A small masked image model, trained from scratch: encoder layers 14.
Rows from block 2 of the decoder, named by matrix and row number. Rows with one number belong to one neuron. Each number is 500 + 25 x the weight over its row's rms, rounded and kept within 0 to 999. All counts start at 0. Numbers have three digits each. After the name is the row's rms in percent of the matrix's.
# gate: MLP gate (decoder.2.mlp.gate.weight, 512x256), inputs 172-255
# fc1: MLP up (decoder.2.mlp.fc1.weight, 512x256), inputs 172-255
# fc2: MLP down (decoder.2.mlp.fc2.weight, 256x512, transposed), outputs 172-255
gate.377 065:507496497536531522467518488516495564544515551522530488514505493505499480513516490473485491465489477490492490483488490486471485507479478481456489458504460470500463450467493480526501492474458450502502497473463464505465493486487495447482484506465456469501
fc1.377 106:474534501544428505491492521497483479470494483555508491543508526509507515481492488503492493537517498498512514514461508492521498492479517529511477519530523564493510560524494502490503473490543485504485520533514523490524480459527466526537477515495569563482
fc2.377 101:479548486503472521513500493503538489491518469498512510537523472488470530531508536498460556510485528546492534460497476502508513478502529520456556529524513478506526485500531491544491511498493485489486568486465494493462489480528496507495522461542523524504
gate.378 095:566488507447482488519501490552539483498484517527511492480517514505519471485496490482481464472480502513536494495487449454511480489506495483478509458455485500568455449555507552510523454510493522502479486529494485477504464430497484507466510502531449520460
fc1.378 146:554478507485542446496513492464548578584445512468458512522502504501525491539500521500509486421493511517539522520498485514505503515504522484494485458504476498523482441521484520506495474541464509501485499524435497543489476500506482477482496526519467525488
fc2.378 113:484527483507513532515509504539466493471525474487550453486551490507529531439485511502492468494506476509529490534480485505465520519466490498567492501500524503487540496474487497467501503501466455539498481514423516539467482494519472513467455495523508471508
gate.379 076:534508501459584490481528512494488496529545494490488498467468534518532517508527517486513474500496476490486497477480491459532492473484499479502471513502480513538477484539496483479479502499444471472504463490460491471452476493452493467433496517530463526509
fc1.379 130:530539513495469531515474519504545495496518502498534505471479498501506499501489482491480486500515514478511475576486498476515487484472502525526471568518469535539537536504488528495500475488544511477498517470509520494466510478516471564484462512524515509512
fc2.379 108:515505523533513480481518483493525497509529505484538539498481481500500476504487518466468483524484540443518465516484494466535512499515515519529505477482479533514484486463472504504478496528520462499478497511457484479492496533531460526530458499434497477520
gate.380 078:541509492512525455484511493522509504464479517515536514560512523555574546521536492501508492507493498525517494471532484486487501467493492482461540462503507533473516503510488478482453494467500496499497491495450500516526473514513511490493488487503478515501
fc1.380 132:490490506527511464517497499495515527485495492492489470508515495504493491498474490507506511521503479487468474496496532459483514541463492496538442525467512565490516507487472481495539546472513498480497504506542441513501525495535541468516509472447488533474
fc2.380 119:543458528486463514474512504501527512485497552467444511549514485473481497496506505478546494466508486490467520504495506521528483476487493484459455541496503484434514479496502475488498465511502505532500497504526499486511498452546470505499480501518497493450
gate.381 165:535501533523535494503533516551492511511528567512507484534523510504519497501523510503525510533476463495473453480478461466480486488467481448486478499477478492466476482465468471470499494463476477460482436501479488469468473493472498467474472465465468466491
fc1.381 085:447509496525470524479485507472503512510520483508508500503474521505537539548509538520522515523523504497458491568472509476483469472526520526515443534492488500528498539495456525483493481499531487513488521540530498474488488499471460507534509510478493464521
fc2.381 116:462476469543502526501522483468473506508499499475475507535523458422473415516497496516494486502478471493488460511463511483494484510524521536480534477524495487525481492467527513512503514536518509493465543516544475501464485449510499478492491522530466500495
gate.382 029:539496501560498539522520512523490484531552493521529489531539488476501460481508497490489484518468503517496471483489481511473473509486453504509551465512511473504522515476498478481497496500458518500513492489514470479473496464519522501508455488468450507498
fc1.382 052:514477500462531550484485456496491510521553498512443564520482492488520516509500501481506534474499479521493481472511478509475515480486493516483494479530523466497516481489476516490460503506472496520488490530490512478515516428481469498451527500494519523508
fc2.382 072:517500495588526462510543512478487472495522518469505481526532496517518492464482492480492527483462475493509515501514487490495500502515488520493524471533532464477514514514498527540490517499541501464504501493520488505513464441485501515519514481489517524501
gate.383 075:547486559514511524504500530526512530494483545510500483502469530545566513507510497483484468471499486472487467453479503520476454514455503508503468520508453448498513484462453511468494473459471491475465503489481545480494467519489477488501480477499470518483
fc1.383 154:494490502512537489527496549481546489518533507515493550523514485519536529522532523504504490495491497488506481511500497509507517519487543511507462545510472498497535489482515478434500494511487509492507504513463460521491451502496489519456467578503506493476
fc2.383 129:490496502492523458515498480488413513511497536536489474474502488479490470502493499506477484490472521480467587542483493522521564508469446479463500510475511481508491503494507487490486487496507496513526472457490487488525487529512500547478483476473502529503
gate.384 079:556512512481527497520506512543556560566474549486461516532487496486494495519519523509514503469490498484527501482507477489521471480491500447485482459454480463539466466514455528492504469499460495501463479472488494490480495465486458481499505503493509493467
fc1.384 137:464501513526516518509507522483447489487523499500508478471511513529529545509535526512515525521515493526474510521464519496472531468502489500502507544541513540462509559465513459495489531469493465477526505526518517483507476523489525504513498492493502488501
fc2.384 112:504494520479494507507502519523488504495484535492515561543490556538496504530473504491498525483527537507454516476494502507508514501559480508487524519506523494513493486509486492485489468539484511493518469514529498461498505449467520478553549527515531518508
gate.385 071:504524517497514460513515526515482521522532511507542535487547475488503502506509494495489504486481503494479483511496472471548497511521470498518489545524490524498497515448459461441455453474494481488494500499489479528492469515495484522480493497526475496463
fc1.385 120:509528523534517496478521483483526526519486492482532483467516482488485498502520520513506510476515526549525524514484522451492507483519506517479460495482505511563493498502468495504517479479489483475494518513467473487472493502470497513527500522491446508482
fc2.385 109:516464504510525488513457472514557481494511519456530536521434488511492484492490535488485481494508499519481537508484466477477500572495480487500488552456520523517484540497537526509503497498494466475490468490518537474472481469483481509471524486502525482503
gate.386 090:525507505504490504525515484550457496469471513546528500521544547528533491487505513493497506532487496501518499496478460491480512485531475483478494477475471516482496484495470501466489465459515458469507466464453484506489495497523486469493503475499464441501
fc1.386 109:485496528521507499489518524498526525509536497520474506496446466472498478496477518505514490494508473498480461465525513485519499518426534512483493509535529477519487478491478463455521540518482532533478489537527512492479480482426504513476476499481499538481
fc2.386 115:522531527515466511478518505494519483502506495480466508555483469469460480538475515494523542449514514534479477484498514493531508517512456454515501489495534466515466453492477496520506507508524516512510498476483505455479474494523478487527465492488494475529
gate.387 067:534454522535506450528528556501546502516529486500504529492555507496516484505516519512510523514471508497483440510516472491570495511506518508520497519513469515483493531478511462465536484512504499487509485500467471480497486523511524470496479563493496467494
fc1.387 088:484461450475498501463495538496468504487479500512496503457467492507505496496513486479493469513504483482478521488459486504510517523514515519509498481536485546568522482452495555530474511514523501498488491490491452532527493500484458490492498469551474470522
fc2.387 093:466511500544456498545485526485456532515476499485514506559522527489543464484515495515510503521521531492486499504475525498468519526489518475494464444506485484512483514499493524511494500489526482468518529485481501518479489470473470511529484485493466520491
gate.388 155:522508518533541499518520502551485519510523564509508499529539522510535493504514503502518504522478468480470461485472468486473492491448468454502480505470466511474490468470464475456476493455483474472489437494469491481457483480497497478463465459455467477490
fc1.388 089:478547485496505484508497483499509465500529500502514538503550525512540535544528524507508512530501515504485493535479482465539477503505479503539508548472486493539514493530463527421500484502541491530529481515475491504433484508499469508497481514502483463518
fc2.388 112:476502469533482522519552480483493521500506509478484514549530454412472391507492492535504482500476474504491494517482522497493478504501519512497534470521496494518466494477518527506511498551505507472481551509522489508455478429500520463507497520509450510488
gate.389 033:449556450472495478543491477526469550496472533512504515469528511498499498500482548504504490447511487496482479539574474438508463479515481467512498491474503533469481524506477480470520493494498492527493468500523473479506478504489503505501511484486515459487
fc1.389 057:539539502483499492467488519481529506485482473481533508547493495492506478488521487474468464517469479521501492514501497440495486476473520492493452521505538483524536527516494526481507500516509539444491513480460518492484482497486492494508509531506451511491
fc2.389 075:523471494502474493487492503501514471535581543514531524491510499500520481513489509493531485468549470507464512519514511492489473488507496523452514492537496531514527478478468494483504516490527522543483512486523500532517505445476516530476512510463450511523
gate.390 030:536514514536506499480493483509507483503527501493448487502502478493489503492486473496496500487482497480509495522496493486476524481488490500518544486499497494457475506490506446513487491483469468520496492484482504504493500506506490481465502495438525497490
fc1.390 048:519499514522504469548521494503480498496523488511505491534504481507488491494498452497505499492514482497539507493559484477478470457490472510554510522515508473475504450496524448501506483499499462531492504535518538483536510515514484506547535493482478546495
fc2.390 075:483516478567510445504490469443511497512490533499438519502506492491493486474514493476499511484508494486497489490512519502523498507492496514520499527521472520518535503509545481484480518545527502484476529516509500496526505468496495456460487486552550510492
gate.391 153:527500539527526499492535516560503506510532578520513493534530512505518493497520507502521510532479463495488454483473468456476496480468484452489483489473478495475465478483471457466490488470475475463497428496484485466467476494483502460464461478467463457490
fc1.391 073:445519470505488538520480513478494475505518487505474500463492525497504499521502520498501472507515492489464519540466502453515473489558503522544512529505525510553470534528500515471508463507499471544506525535552503471509482515489476477551546524492524449498
fc2.391 101:467458456531486520508501485458475519505474502481495505519509483450489458494498491523510497495470487492493466487490519497516514496521525516447533468493490481534522488449503513523501521535521513471448521512537498498500452450491525471494499521508507517510
gate.392 084:526521521491475522523515517585479426448535501544541508502536517504496492484505499520499519569483508493517492448491438545504476515517489492506475527504466471463516492480477487454510438480510500454474480480489502510492510506509472488498478496518465470491
fc1.392 146:495512488456472501523483513529496456488479493482487494493491492476476478493479474520477484506495520506563536475513486560521477475588537512505521502544510500494534542490556538507530489505498524513477514532517508504523524499516475524555535558539539510482
fc2.392 108:521467525504497465495499521500499496507510491498490473460472520529537510541475529473481483488496503503485545532524493468541484545539501513504545465509492527507485537514478429503478484503539515500498468545552497582497494525504461531505585516499517513476
gate.393 069:519460511500521528484533561500473457499492520497520515509497517515521520488507509499513514528473477518484470478483459483470487521500518500489486513522476496538481493532499477478492498495478466479476487512473555525495496528478486473510481528495503488512
fc1.393 115:494473508511505567481523528495504431498509515475500496504530502497492520497500497515515524536480512523478463503511467519515489491472505515535502508505476477499500506527536510500508484512480479506484504539469570502504526538487494504509450517514504460529
fc2.393 094:485507482540481532502539486494543508550477530501522493507527467543515547493492512496521490511528515501528480563476492502514516403512460499467521507484502510504495523475536501496475491466539494494509578473483489474503516531488482508520508524473498477503
gate.394 071:500492532531478472527519499537490429444492510507551480499498499511508540495546503499506490546480474486494455501514478488500508483516491496556517524499478509497497516462521499510515516494508495499509465497469488480513498525525518507484497495474458492526
fc1.394 144:484520513489508519511533508514491477497476511486494499524530473474472532503512507503513500507470467463479470469513494515511516495492518465515496509441505516497463531452518452537489526538481516486525455509453484486501504526501538446497492502471493501519
fc2.394 088:491515534541520514488491486499529519505476498498505476526487431536527530504516517521525459517522541495493515529515508526492527518384490497489476476505500490507518519526539544516489504478491417502518492447485496442522486489479502496493432492501491510490
gate.395 151:526510530511529489502543524550493520514525557512517477537530512509529495509518503500521514522476461502473458485475461463479491493481480453484481493465473504493471449473460477452498488477488482444498428501473460477445473483497506462470462474484460465491
fc1.395 088:453557449511514496548464525490506472513490524488500491501498499483496511518489523499497508502497487499462470513501496452500476485464522489584464534472497545555500492487456528446496475500506480513495506536493469484461478465511471528542497483474485483494
fc2.395 112:480505448537511503517529483461509526487508503472499505530514466437480427497500510512521503518500473504471497552481507480494483517503499527505542443514496494529503475483468538478515531543509496491490538501517498485485485439475479454486478534496503510483
gate.396 157:528493534518540485501530509559497519511511563520501486533520512510532502504518505503524508515479454489492458476479471466466489490478492440489483486468473492473462450476478459459490492462477475453494426499472489475463473486483500469465471476474472473482
fc1.396 075:489533490499506491508491482481492468516511506489519485534512510503511525526517526505509489517502475506469495512490476469514453496532499515510511517472510499598495473534479494481502465489495463524506499553535505488485492508482453474535518534491498442515
fc2.396 097:465489483543482528507510477472489516517489531470499516557505479432484422506469516525491496491467477492487475519476530511505480501522517518502540470510500504513505482480490511527506526556506507477518523513532524475489483426507511471508495520485470476482
gate.397 066:551447525531521499475506561498498494514574494475494496494492534541540542529547507520515499501487479499482450513454482492481478477514499497491511517506482514482515497499515478507492516519468518503479470479490511480470512494496494481497499519489490453529
fc1.397 117:466514485471496531476518478490516510500471501481486467531514483507496503486472487491495473501481486487508517479506485511547475504467506481516494470464524509530472520493466485552515477516520478479484513478506495521510495471543488501522435500502517466500
fc2.397 104:441446511513499511487520492507516478482492478485515462515514529485485492499519509529525489523478477466534524501518510517508482570484525482533464495533496461510506502529524474489516485479481513506500471488520473556482470497537518517488499489559491497471
gate.398 073:501480504492521489474550511525520520496456507500494493528511487496501522507516501496521502498490467455505487472494503515527525472522520477502504471470510535520465501505524484509495534508497493479532437526476502508498487507473527505483502509488529505519
fc1.398 127:514502456484525496458464497487518581555496479488492483484503505500524477523502502511509515479521536562540537520510516484484507473502513514434522456552512501499539463536486526490515495487485497491508534472526481510464508461446502549521488512547505493490
fc2.398 086:493471517483493496497507498493469500504516491481494496495466561479465483520497471495471528500502466509505439485462498526494512533566499497564515528461512519496457518453482468512507514512504581501488466540595522551533496511515491509485595488501529496513
gate.399 158:531514536518535491511535518548497514510527571520515487545535506503528498503523500497526507521476465496482454483474466459480496500471475451492479494475481503482473473480479472461487494463478472447500437496473479476446473478487494458467469469474455476487
fc1.399 077:502555494527503509514470517475512482513498518487508505521515515517521506534507477497488485503509501529466484524447508456508472493527509528533449509496462514522506513514512516450492471464491471491493541547495496473457489518504450486535518517457490446496
fc2.399 106:451474480541501524536514493433467509496507501475504500511528463425484423500497486534502486498471488490502467518465517504499471517514506541502551479500499485540490517470518516498500508557510517481486562521527521489487479432512494481477487527499491489488
gate.400 070:500473522526508523488520450504484569530504488485495494533511470472487445471428447519511477474491499494493502502496489532500512445479479478510495454502518518496474501493496472524499497489498492467488484495509525504513500484503504546491495482491501551495
fc1.400 146:499499500498469466512477511486470485505542501488531501485490486483456506498528530513491533502501497507516490513432486483490493558483491515493458532492500503568523492489482561521535505518492510498465517498528533495498529507489475494508475515496466478507
fc2.400 115:475446496514481495499518497506486523506512502501503482508532554503508469506478473476481446469494487446501553492466510526503517464508527492496485504500465499482478501549516462492512482486484478496489517497465494464460529450507520491508529545523507535462
gate.401 079:535516511475554485509521477529494510513514552541517513498521554544567540529531523506520491500512498511520526458493482520525484510511498477469502488521484452478492498476483456487476484470483496484490474507474515495496426521491487450469487514517482504473
fc1.401 142:493494521534551490507520530463559520522502511500508571481482503516515502494502490459476465484473494473490483494543522506511516471519552516542528532503456491458508492467513460521452484510481477506522518489461473524529487510526497511476472530497478509526
fc2.401 115:504459519536481479534499491507480474486522519497502502493461478473484471504470488522473484494490480483509485527460485529480567590513480499520492508484479490542469494498492474480474538516503479490509527465513513521516504507485479495481459519514508536536
gate.402 076:519477535532509485551532463492537496501488510505492477512549505512500510498502506479496511485487506546484460502497495465511501496483482515491485498415485515494505502470518532487544502536503523492516504534435467465481492520534539495430508473454478495503
fc1.402 117:485489511526524479533538496510474508488436525519518525493514497486486459473477485481495500480494501510452469507485492531507520554485469496541467508478489495529498503434489503463477488480497491488503502502456500509501486496504500451479500443515456490498
fc2.402 095:504531466513511540508484500522497473519497518492491535453492477504497505476479562500493518478493487499506550554549493500467505493486490494477516491482506541506482500493504564501474493510499457517519548497526522511545497516492479477512509476517511475476
gate.403 066:536477520534498504526478555507528477473556497494523518491474464470494483504508503492477461496499497468469443513499509483465488477489531510563490545521448505481541481483491524481478486471513503506474488522510533493455510490519463507481505503470447491515
fc1.403 112:517459502442511520459526487516484540571479491480502472492494514503471451485486500487486507494506490495570514491521474504534480471517475493515471464481517489495476470528471472460514479535490530478492487535500536501541491513472516534467508486539523521486
fc2.403 105:543520552506493509496477469510505477527474504519505498464452452491499447504522459527503494514494548487531500511511534525543500539440497530556519464507438495473477523524521490463514492502523481498502527510507525506515511503525468479523472475536535515530
gate.404 077:493531510499462510493487478488498490494482497512486506487484465540580536496416421468452428409459468479475494508502484524499501495502492510499500496503521508519467496498521506525493491512524523500485508498497506489477489464475486552495513515515525521496
fc1.404 142:522531452465510485521524491507518486483490509496497511460511533484507464476456502481480480485473507506523522495498481505527490481535510497523517520505500495540478501514494516473579499496523498498502485474483497498520497536498473511511505522520530474503
fc2.404 117:540479574475513517449511510548491463503498450508503463574502486580502629481529494484486464517517520501536474494488479487465496505502499489474511509508504535503485534490488465529488500477509492493483484526508465488454516488480542539489478514506498507527
gate.405 103:519475590501508527464505468511518505495467507510473486523520451466479499482503461511525520529499485486518493486488500471489492472522509480445498470502484500495470501505493460487504507487508474489505440493491486481446484507492517498502482530469543500493
fc1.405 168:500548479528507510508543489516532505524506497515507536496483520501479459444506485435459521526471460510472488521523496487480506501489507487487491503518513515479492521504509482516503506505489509497495490488514505514496495491545507491534530496495501493500
fc2.405 127:487492524487507511473492476504445502504494467477529481480559480502482497503483506493500489521541501478539479493486501493559494529522466483493498496523492472499501492495514505509491477514508441515466513434535499556458512562502501507500443487550509450561
gate.406 170:535503536528532487497533525553500504503514565512504483529532508504523506506517500506522509527478462493480448476481464464469490486465481443492483492469471502486471479478476475467491491461483477458489433497467483473465478493498504458468464464470470472484
fc1.406 072:470533509508498482499484523480496464509493498502509517520509488461524529540517529505501498502511492488466481533469493435495485505552506520536493538476494527591497514552457534441488474513531497520500494551513485450416483515485462481503514524503481476508
fc2.406 103:480499471550491517514521483463490511488501485477471517557532452410474424509493505526488508501486489497493484514478532478508479505522533512505543472533499510505482492466501513492517529521515516490483544509529511483467465436490478473502495508510476491488
gate.407 099:556495519486537467514559517526503526497508526533507520486508539531546496500519516498516498507491489497491497484495452484518466487520485475497500514485457512480452482485487429429464450466498461460481470457466495505477469505502473447498488499500456460502
fc1.407 087:474525504505494556458507446495509482519493488494521483565508485489531520515494491488496497491519503506535504511516533484501527521458483493450492455488547470521520511534504545531535508491485504505524508527501489470501509450469509483478452490502526509490
fc2.407 102:500471489522542492502498511475522485529534454541539495519511486500528498475472534502479537496478515492477520477484486481543474541494501507481503496463496502463433483463513475527501511512527505522503471488518490499517502435481529520506504509485492505475
gate.408 080:541503484449539489490477499523488536541497501487499529517540529505532501518520515497487506504490533515562526506519488497513529483552499479489530485512510461495512474558496507475463471469474483481517496451489492507501502490501491490505525518529466482483
fc1.408 126:518527501462551537511502526504535541553544483487496486466469479499497506487497481472481479487481484489492473481550499488532482418473529488498510415497501492533496500496510488446542494492482489511518486472472451472497489499453522509491479522515498478505
fc2.408 111:464450501548505516523542490503523531469525491494484470494496487492491482499512544519518483476528528448516519512501488501488441546498502544553476512510506496479490490445500465500529460511499470538503500549520490470472507477492501490485492502498526535484
gate.409 164:528513539520530491489538518548505509508534562517511492550524499508517510500537507501522511541474459497490461484476470466485488493485489443477478483477483497475468469484466475473496490461479468454492431505472491475469475485483499443472468488472462460484
fc1.409 079:471474542524498505514470515464486456516516503471496486506496510507489533523494514510487494501499476501448469534459489481500466517502516532561488539489488458547451501510532495483491481530508504512470532545529514467500501510512483457516505513476495489508
fc2.409 107:463457494542502527517517468467467516506509497478500494522516465428482429511491490511509497492485474488515472489455509487506482519517504532491545511518514507530472495477533507497521509520529528469481531519530520473488468421501504467491504529493500518480
gate.410 070:508470495490512454532536575515517469492492539519509485519509476488489493487492498499516488531473449476518487468469474481509476530499521478516462539486500494534438468542486474469504509485484483498473481496498494506493473481526482485496466526495495506482
fc1.410 089:465487492532494500501549507477495511482467476513518461515478463466456487497528527506519517517506497507483510499494495497506482536457496520485509495519520535536459512496516480527520484500491472511484520477505457486521501463542491472508434488466479528527
fc2.410 093:517462537517496494491509492487526483493518515509465499567492474487524464503510488482488500526502491490494501494483499533518515548500496490510493472526462514520522491489508539503508481487495491467514490537520498516503477488498531528433506505488512505487
gate.411 032:500537530452497518492512492516476449479522516498491464543478493476485515501520491465460481507478473464502500503481497522501461521416513518535468522501506506505508494472461496493466519507490500487491493535507480525498492535524510445525432488516463535479
fc1.411 056:541453501516501481505495483493512515496517471491520495454502504539487479500445510520508471511516521527473481493547474495540486484536515490518515516472494490530506530537477469477532477502539524537500497484517475488519497500513497541487523548496518505506
fc2.411 079:491461482500499492501480483489501544445499488516494465533504508474491485523522530523474505521468506509518503515489570510519520508505529497473497489518503496537525529503533513530449505464523516454484491517513492499502518502476531525563500510512468501503
gate.412 158:526492545530532499502539527548507513506515574512505482536525501504527508507520505504524508520478460484486445479481470469472484491472484451489486500460476504475474470474474455464493498467485479455485440495480490473455478489486498465472462467472473473491
fc1.412 088:493513528528495511492488522481528477506483500502485527521492493485511518537499505525520513514524504491476478524474521485478475471559518511508472515445491501549483486532452499478482505484521492474497510523533488484443496466485461503545522516468560480505
fc2.412 110:485497476543510506522531482473468489506496515478475499547519466440476435495504489517497498521479478500488485520473526482481483505538526541507558463535510485521493486451513526517494512535517498503489545510544487491473479434499492489512495506516501497487
gate.413 072:512449488520546509459485506493508497519479518488491521555499491494493453470476488489489492498484496478530488539466514513462492478465482467500464485487477526487503485517459504501488493471485471486471509526478533498508496511509487492470478488479495515489
fc1.413 118:456526509580482514502524507494483470498483504496468478497516526499483518492481487506498536529493506573438458522491499519505508540432474532537504492492512501511474546463512491479517507490481496514485520509503487458500524539488521493533484458476531483514
fc2.413 101:505485542505491510483556482498481542498500488497532506461487477506490545483504513541518505482511514492512462552488514524533495491489494496527551522512515478517467494477495485536489468483509500487508570505532483493576493565500507524517512517456468528473
gate.414 083:494524492491516520485541492521471536538492518493521495487503536537573515534515508519537524501488505510505484480541465497490507492478468471489504458501512482464473516475489468474497491476456484453491478432465480441460503477460504487483452471535485469512
fc1.414 093:492503496506511540455528508489475508515531511493473528429462502486521515517515515503528499512510512513480502516538483475512481508525447508533529483501510501493440567502504471507473487479461461504502497461538509428510502512458509497503498479523513445518
fc2.414 101:479508466528508554511474432501504463506514456484489528511500534496485489467527477502468476514545510519450522507548508506476520499516503535461467511559517522512469558508522464449515435504483521513491529494478517511508481515486563500526514517515502533482
gate.415 104:536461582534517498500508530527516512481542535523468497507490465487496502507489472517542494502491470481459439454536471487504479486462518487510529478507485458469490464453530465461477504493477508508466459503486491490504485500478494518480497465453503509494
fc1.415 134:483543455462507471507524501496510507516474504529550538501524544539547508497522514461483491504470487506506531511486485501509527535511494462475474499469503542508471498531473517478498494494502474490523487481469499501465472435488501477479484545540442481501
fc2.415 124:474518516473517460517461492504544489516499461486494512498491496512488535483512526480484531516468532456537489466490511507492515513448510496485480509516503498483509523509491426471490511540478507462494484408485471508479499497483496510496518501534483519497
gate.416 034:477464485514538509506496486521473530520500496512466510473519491500510512517541538522511513493510494499481492507500495511471499502549520484520544501516479471403502507493498450475472504462465492509502507542555492509517486452515519518487508502506498489461
fc1.416 051:484515479508507518473483499502495478533483493497531502516503492486530507513471510501500500493495506552518523503516503478506542488506497500536464480515468576477504536492470530512532494499505490456509497435434488493465486442514500535500489511508483487510
fc2.416 076:500503485491513516529508468488487518513463545490485500482505509496512467534476504502476518451473560507523505506492469506473468507506525521517502502591518521536504508488493510459461515478506499467539518490490540502488503492536501509501482496510505505494
gate.417 067:528526533534496518518538560508529539501501525524513478523495534528533524502528496480495483494478470481455464504491498431462471501480513497472489498516491494482455487494487466468494504483482470495479486505493475484466491472463491476519485497456471499496
fc1.417 078:494472493530517506492499413494473526519521506488492464493488495506484474486472483501503535499532520521487480499531522537495528494461459468515517459463483522488491493455492464557485494469520492453535512478511476450502512474489530526481484438499492515521
fc2.417 092:511496552518523579474505523475459544471512489463468460483535502508477514473550512491518507515498514522525448478438524530473506444504507489485533577493483502487496490513498493534493511477474506511496521501534492450485492496496530483497498495501529483525
gate.418 161:537492542520529497507531514554493515506516569517509476542522506503518503506524514512531510527482468487489456476471461468479484482476481456489479496469473496475479472473468480469496491463482474456485431498476493478466476490494494476475474463463481471484
fc1.418 083:485497513520466495482471482484484505493520482506496493520505524502520533531505521526508521509526494495482494519431504483480472490543509534483437521456490505560506495515449533497481482505541503475484498530526507470451489500466459505505512500464511463508
fc2.418 111:488504468557509520507513486464471513510500515475482506541524461425480427498497501519497500498479488501494462515466538476481472504539522524494524462530500501526478488462494530513511514536517511489481544511531493495444479440518470480502501524522454491498
gate.419 078:535497566518484490544515528528513489484499526508538526526520452457482496497490491516505518513502517473521495471486491513504524543505458507493489499489507482504485510481512499509493509466501504508491486491488522509478530462485495499498503474474487514508
fc1.419 141:528484540527478526476519523492486479502540463500474484452446489488480480488475479490497477516511482527493463495518495452484479478507524532465523533523474478531499487536513515488508524511511506525481482503493527426477519526478491535519500506518508469546
fc2.419 117:432466375505511513475519485516509493495489515483508473499488542533464499510484478501495511477502481476458516449532507513524553521513515498455493491555460483514501480487483474482472539491479518497498503463504483533492497463490492512494530535528473500520
gate.420 036:541507497489506497513507549513496498482503513495527518467495472450483479486498504500491510510466488518552508519441476490474517490535534505519513529534516529502475516466491476524486524498489513493474479484450510490463486479501490508501465515489453464500
fc1.420 052:481423535488523449529448467493484486528544504498495508487503508496503486508451469511528471470505503486435490476477494479539528503474500492502529498519479491525462537527502573528501496500475499542500495487569497471521500456476511521440511467534507516497
fc2.420 076:477499508534539484515542454528496486478516464506496529549514511503538515519522507497496506443500439514502490483501494545500509500515489462477467454460572441492489519529528495474548491516509510445445534483485477503528511500497507535482498504545444519483
gate.421 061:528478522523557497534565540509516522532517483478458468462488490509499507489522517486500498480475471453472476464500492479522473474481480491486501504494480524482504494476469476479509512484487471487485478487457509506495516465497501495493478462502476486528
fc1.421 055:508525505514498535465490479494534514527473484510505484494485481492499523507488480486495465478488483517470531534486484471523503494500496522494461529583483509527478481558473576478532491516485511527469491475424500501480474486525481541498507546520475507481
fc2.421 078:476500473477489495557462488550487504475524524505471528468496505490528497532526494483485491510479484498518512499518480521521504487510497569500504508477480502497477520557480475476525518546571512498495511467507508500473520459455489530444499487447481510508
gate.422 176:532503546519542506491528526551503506509532549516507495538515505503527504505539512504520514537478461497478460479469470461478484499482493448478484482480472498479466477478464469479480491463470464446493436492476489461456473474485501462471462478474470459485
fc1.422 075:501507537554495472504500523492512466504487515504512490526498508483484493506517500514501512523502485543451459526447499464503490513531530523537447529513498496554487533519499510512518506495499502466475495569513503477451495506494486442531529519476496493495
fc2.422 101:470475492534509530527520478467469511506516502491508503528517466436503438507503508539491507489470490500521488494463523502520518508533502535489543475536509489529490496474517504478494509561536509479491528508533521488469443453514491465509493523497496487499
gate.423 068:519516520502531496457507499519496521537499522491496497560483497510555529556558525545541514524512512528551511494508491464475493464509509485449522482523489470469494503526494489477489509470449502513474476462471491469488495516463500494470471534512504493485
fc1.423 120:514507506533491487510475514498513486496471506501498504555460482482478481512507509538522538492512515532572509486511519525415504473525558490512509464476485450500485441528473536495491518514467540518468518508471510506480510469490502517530489519495486483497
fc2.423 107:496504523459473463512461502511473538520473485519493439485465498506532538485492487531508510453508543558494519448507484489490522487473515540499530510544490491479498523548447532516492509515533502482502500490509505515520472507459484518507508520497522504497
gate.424 038:485492543527509503525528526518497512513498496497544474483470493494502495516519547527513516547514488492549497503505506493483494519522546498488524543535470470491488481511481480500502523481486477485482491464490526516502498530502511517542487516488479466487
fc1.424 056:519493500476487502556512520521526498479523497501524549516528486477502526498522461484498506509480507502518491516533482488548504481500523488525420464475498489466464525481526563477494500503518513484501463524481503479489495454510507504487497540510488466486
fc2.424 086:505515504499478473475490508502506491489480509484516490494501516517503475495532497509486507480500524509498489500474505482505503497495530431486488481498486480485511471485493503513474530516484501465445495481507547493532503501509549494480499476499481490508
gate.425 092:536505531486493460512473516557510492529551540548518515525553504497514482505509475517506501497485507498455480504470470443503477511478476473506495495482457507509482433524469499467476456469488485502507475496525498493449484483485496515490495504483479487443
fc1.425 078:494518493474484517462491461514493488456491495480530477497491509490506515502507504488496503534488504521500528495495495497482512471513514495499549547537568472499489527484524493537505503493513493495494495491551528470492511472464477532525495479500475487512
fc2.425 088:482488524514475506499498454540478507528512489484483543490523509492487483503442485495468512455505486496487522495503467536478497490527518554494542506513460528498454456555537471484437523528519520514522538484500536482494532511501507494475488527454470477506
gate.426 158:536499534517529499502535506557497506508526572523506485536527500495513499497527511507532520535477466487486463470473466476486493482469480441487482493470483496468467472485477469468501497459479474459492422499482495472463473493487495465475471474459478468486
fc1.426 087:437475504560482544498476507469495503503516489497506490518488526526516534529510528522503489522525489493477481541464527489452470498496509544523447506459494482513526528487514524473490479493526491507481551530514493468493486506486479512521473507456505503497
fc2.426 116:444469496533505549502506479465455517507504504480485494517505447418491417499518483524483479519468497485509456527471508492478478514517520544495529481525492485510487493462538553527526521547523516479469538522533495476484485432516491468500495540515482507493
gate.427 131:529508544508515511509538523540499495497523548520517483526526501512518489491529513499524521529481469492480463470482461466484477500450474448486483498481482500460463478470479460477491487467485478449485447470481496470468476472483492479469454455473462466484
fc1.427 044:508546526539498522489524510501492513530569489514469503568492507483521506495517481468484519505493480533481510520443504510482512516541489515463550516532501523427491557507480462573482510498494499529498500569517501475484481475473475510529537531474500511499
fc2.427 075:490507512516452543465476491471487489555504590470481514541506495487484496521459503512455479500502509521527502481467488516521512495508526493505531467584538492513458568457524500438492510531514516473504507508513486508494456480518527453493493507506462495509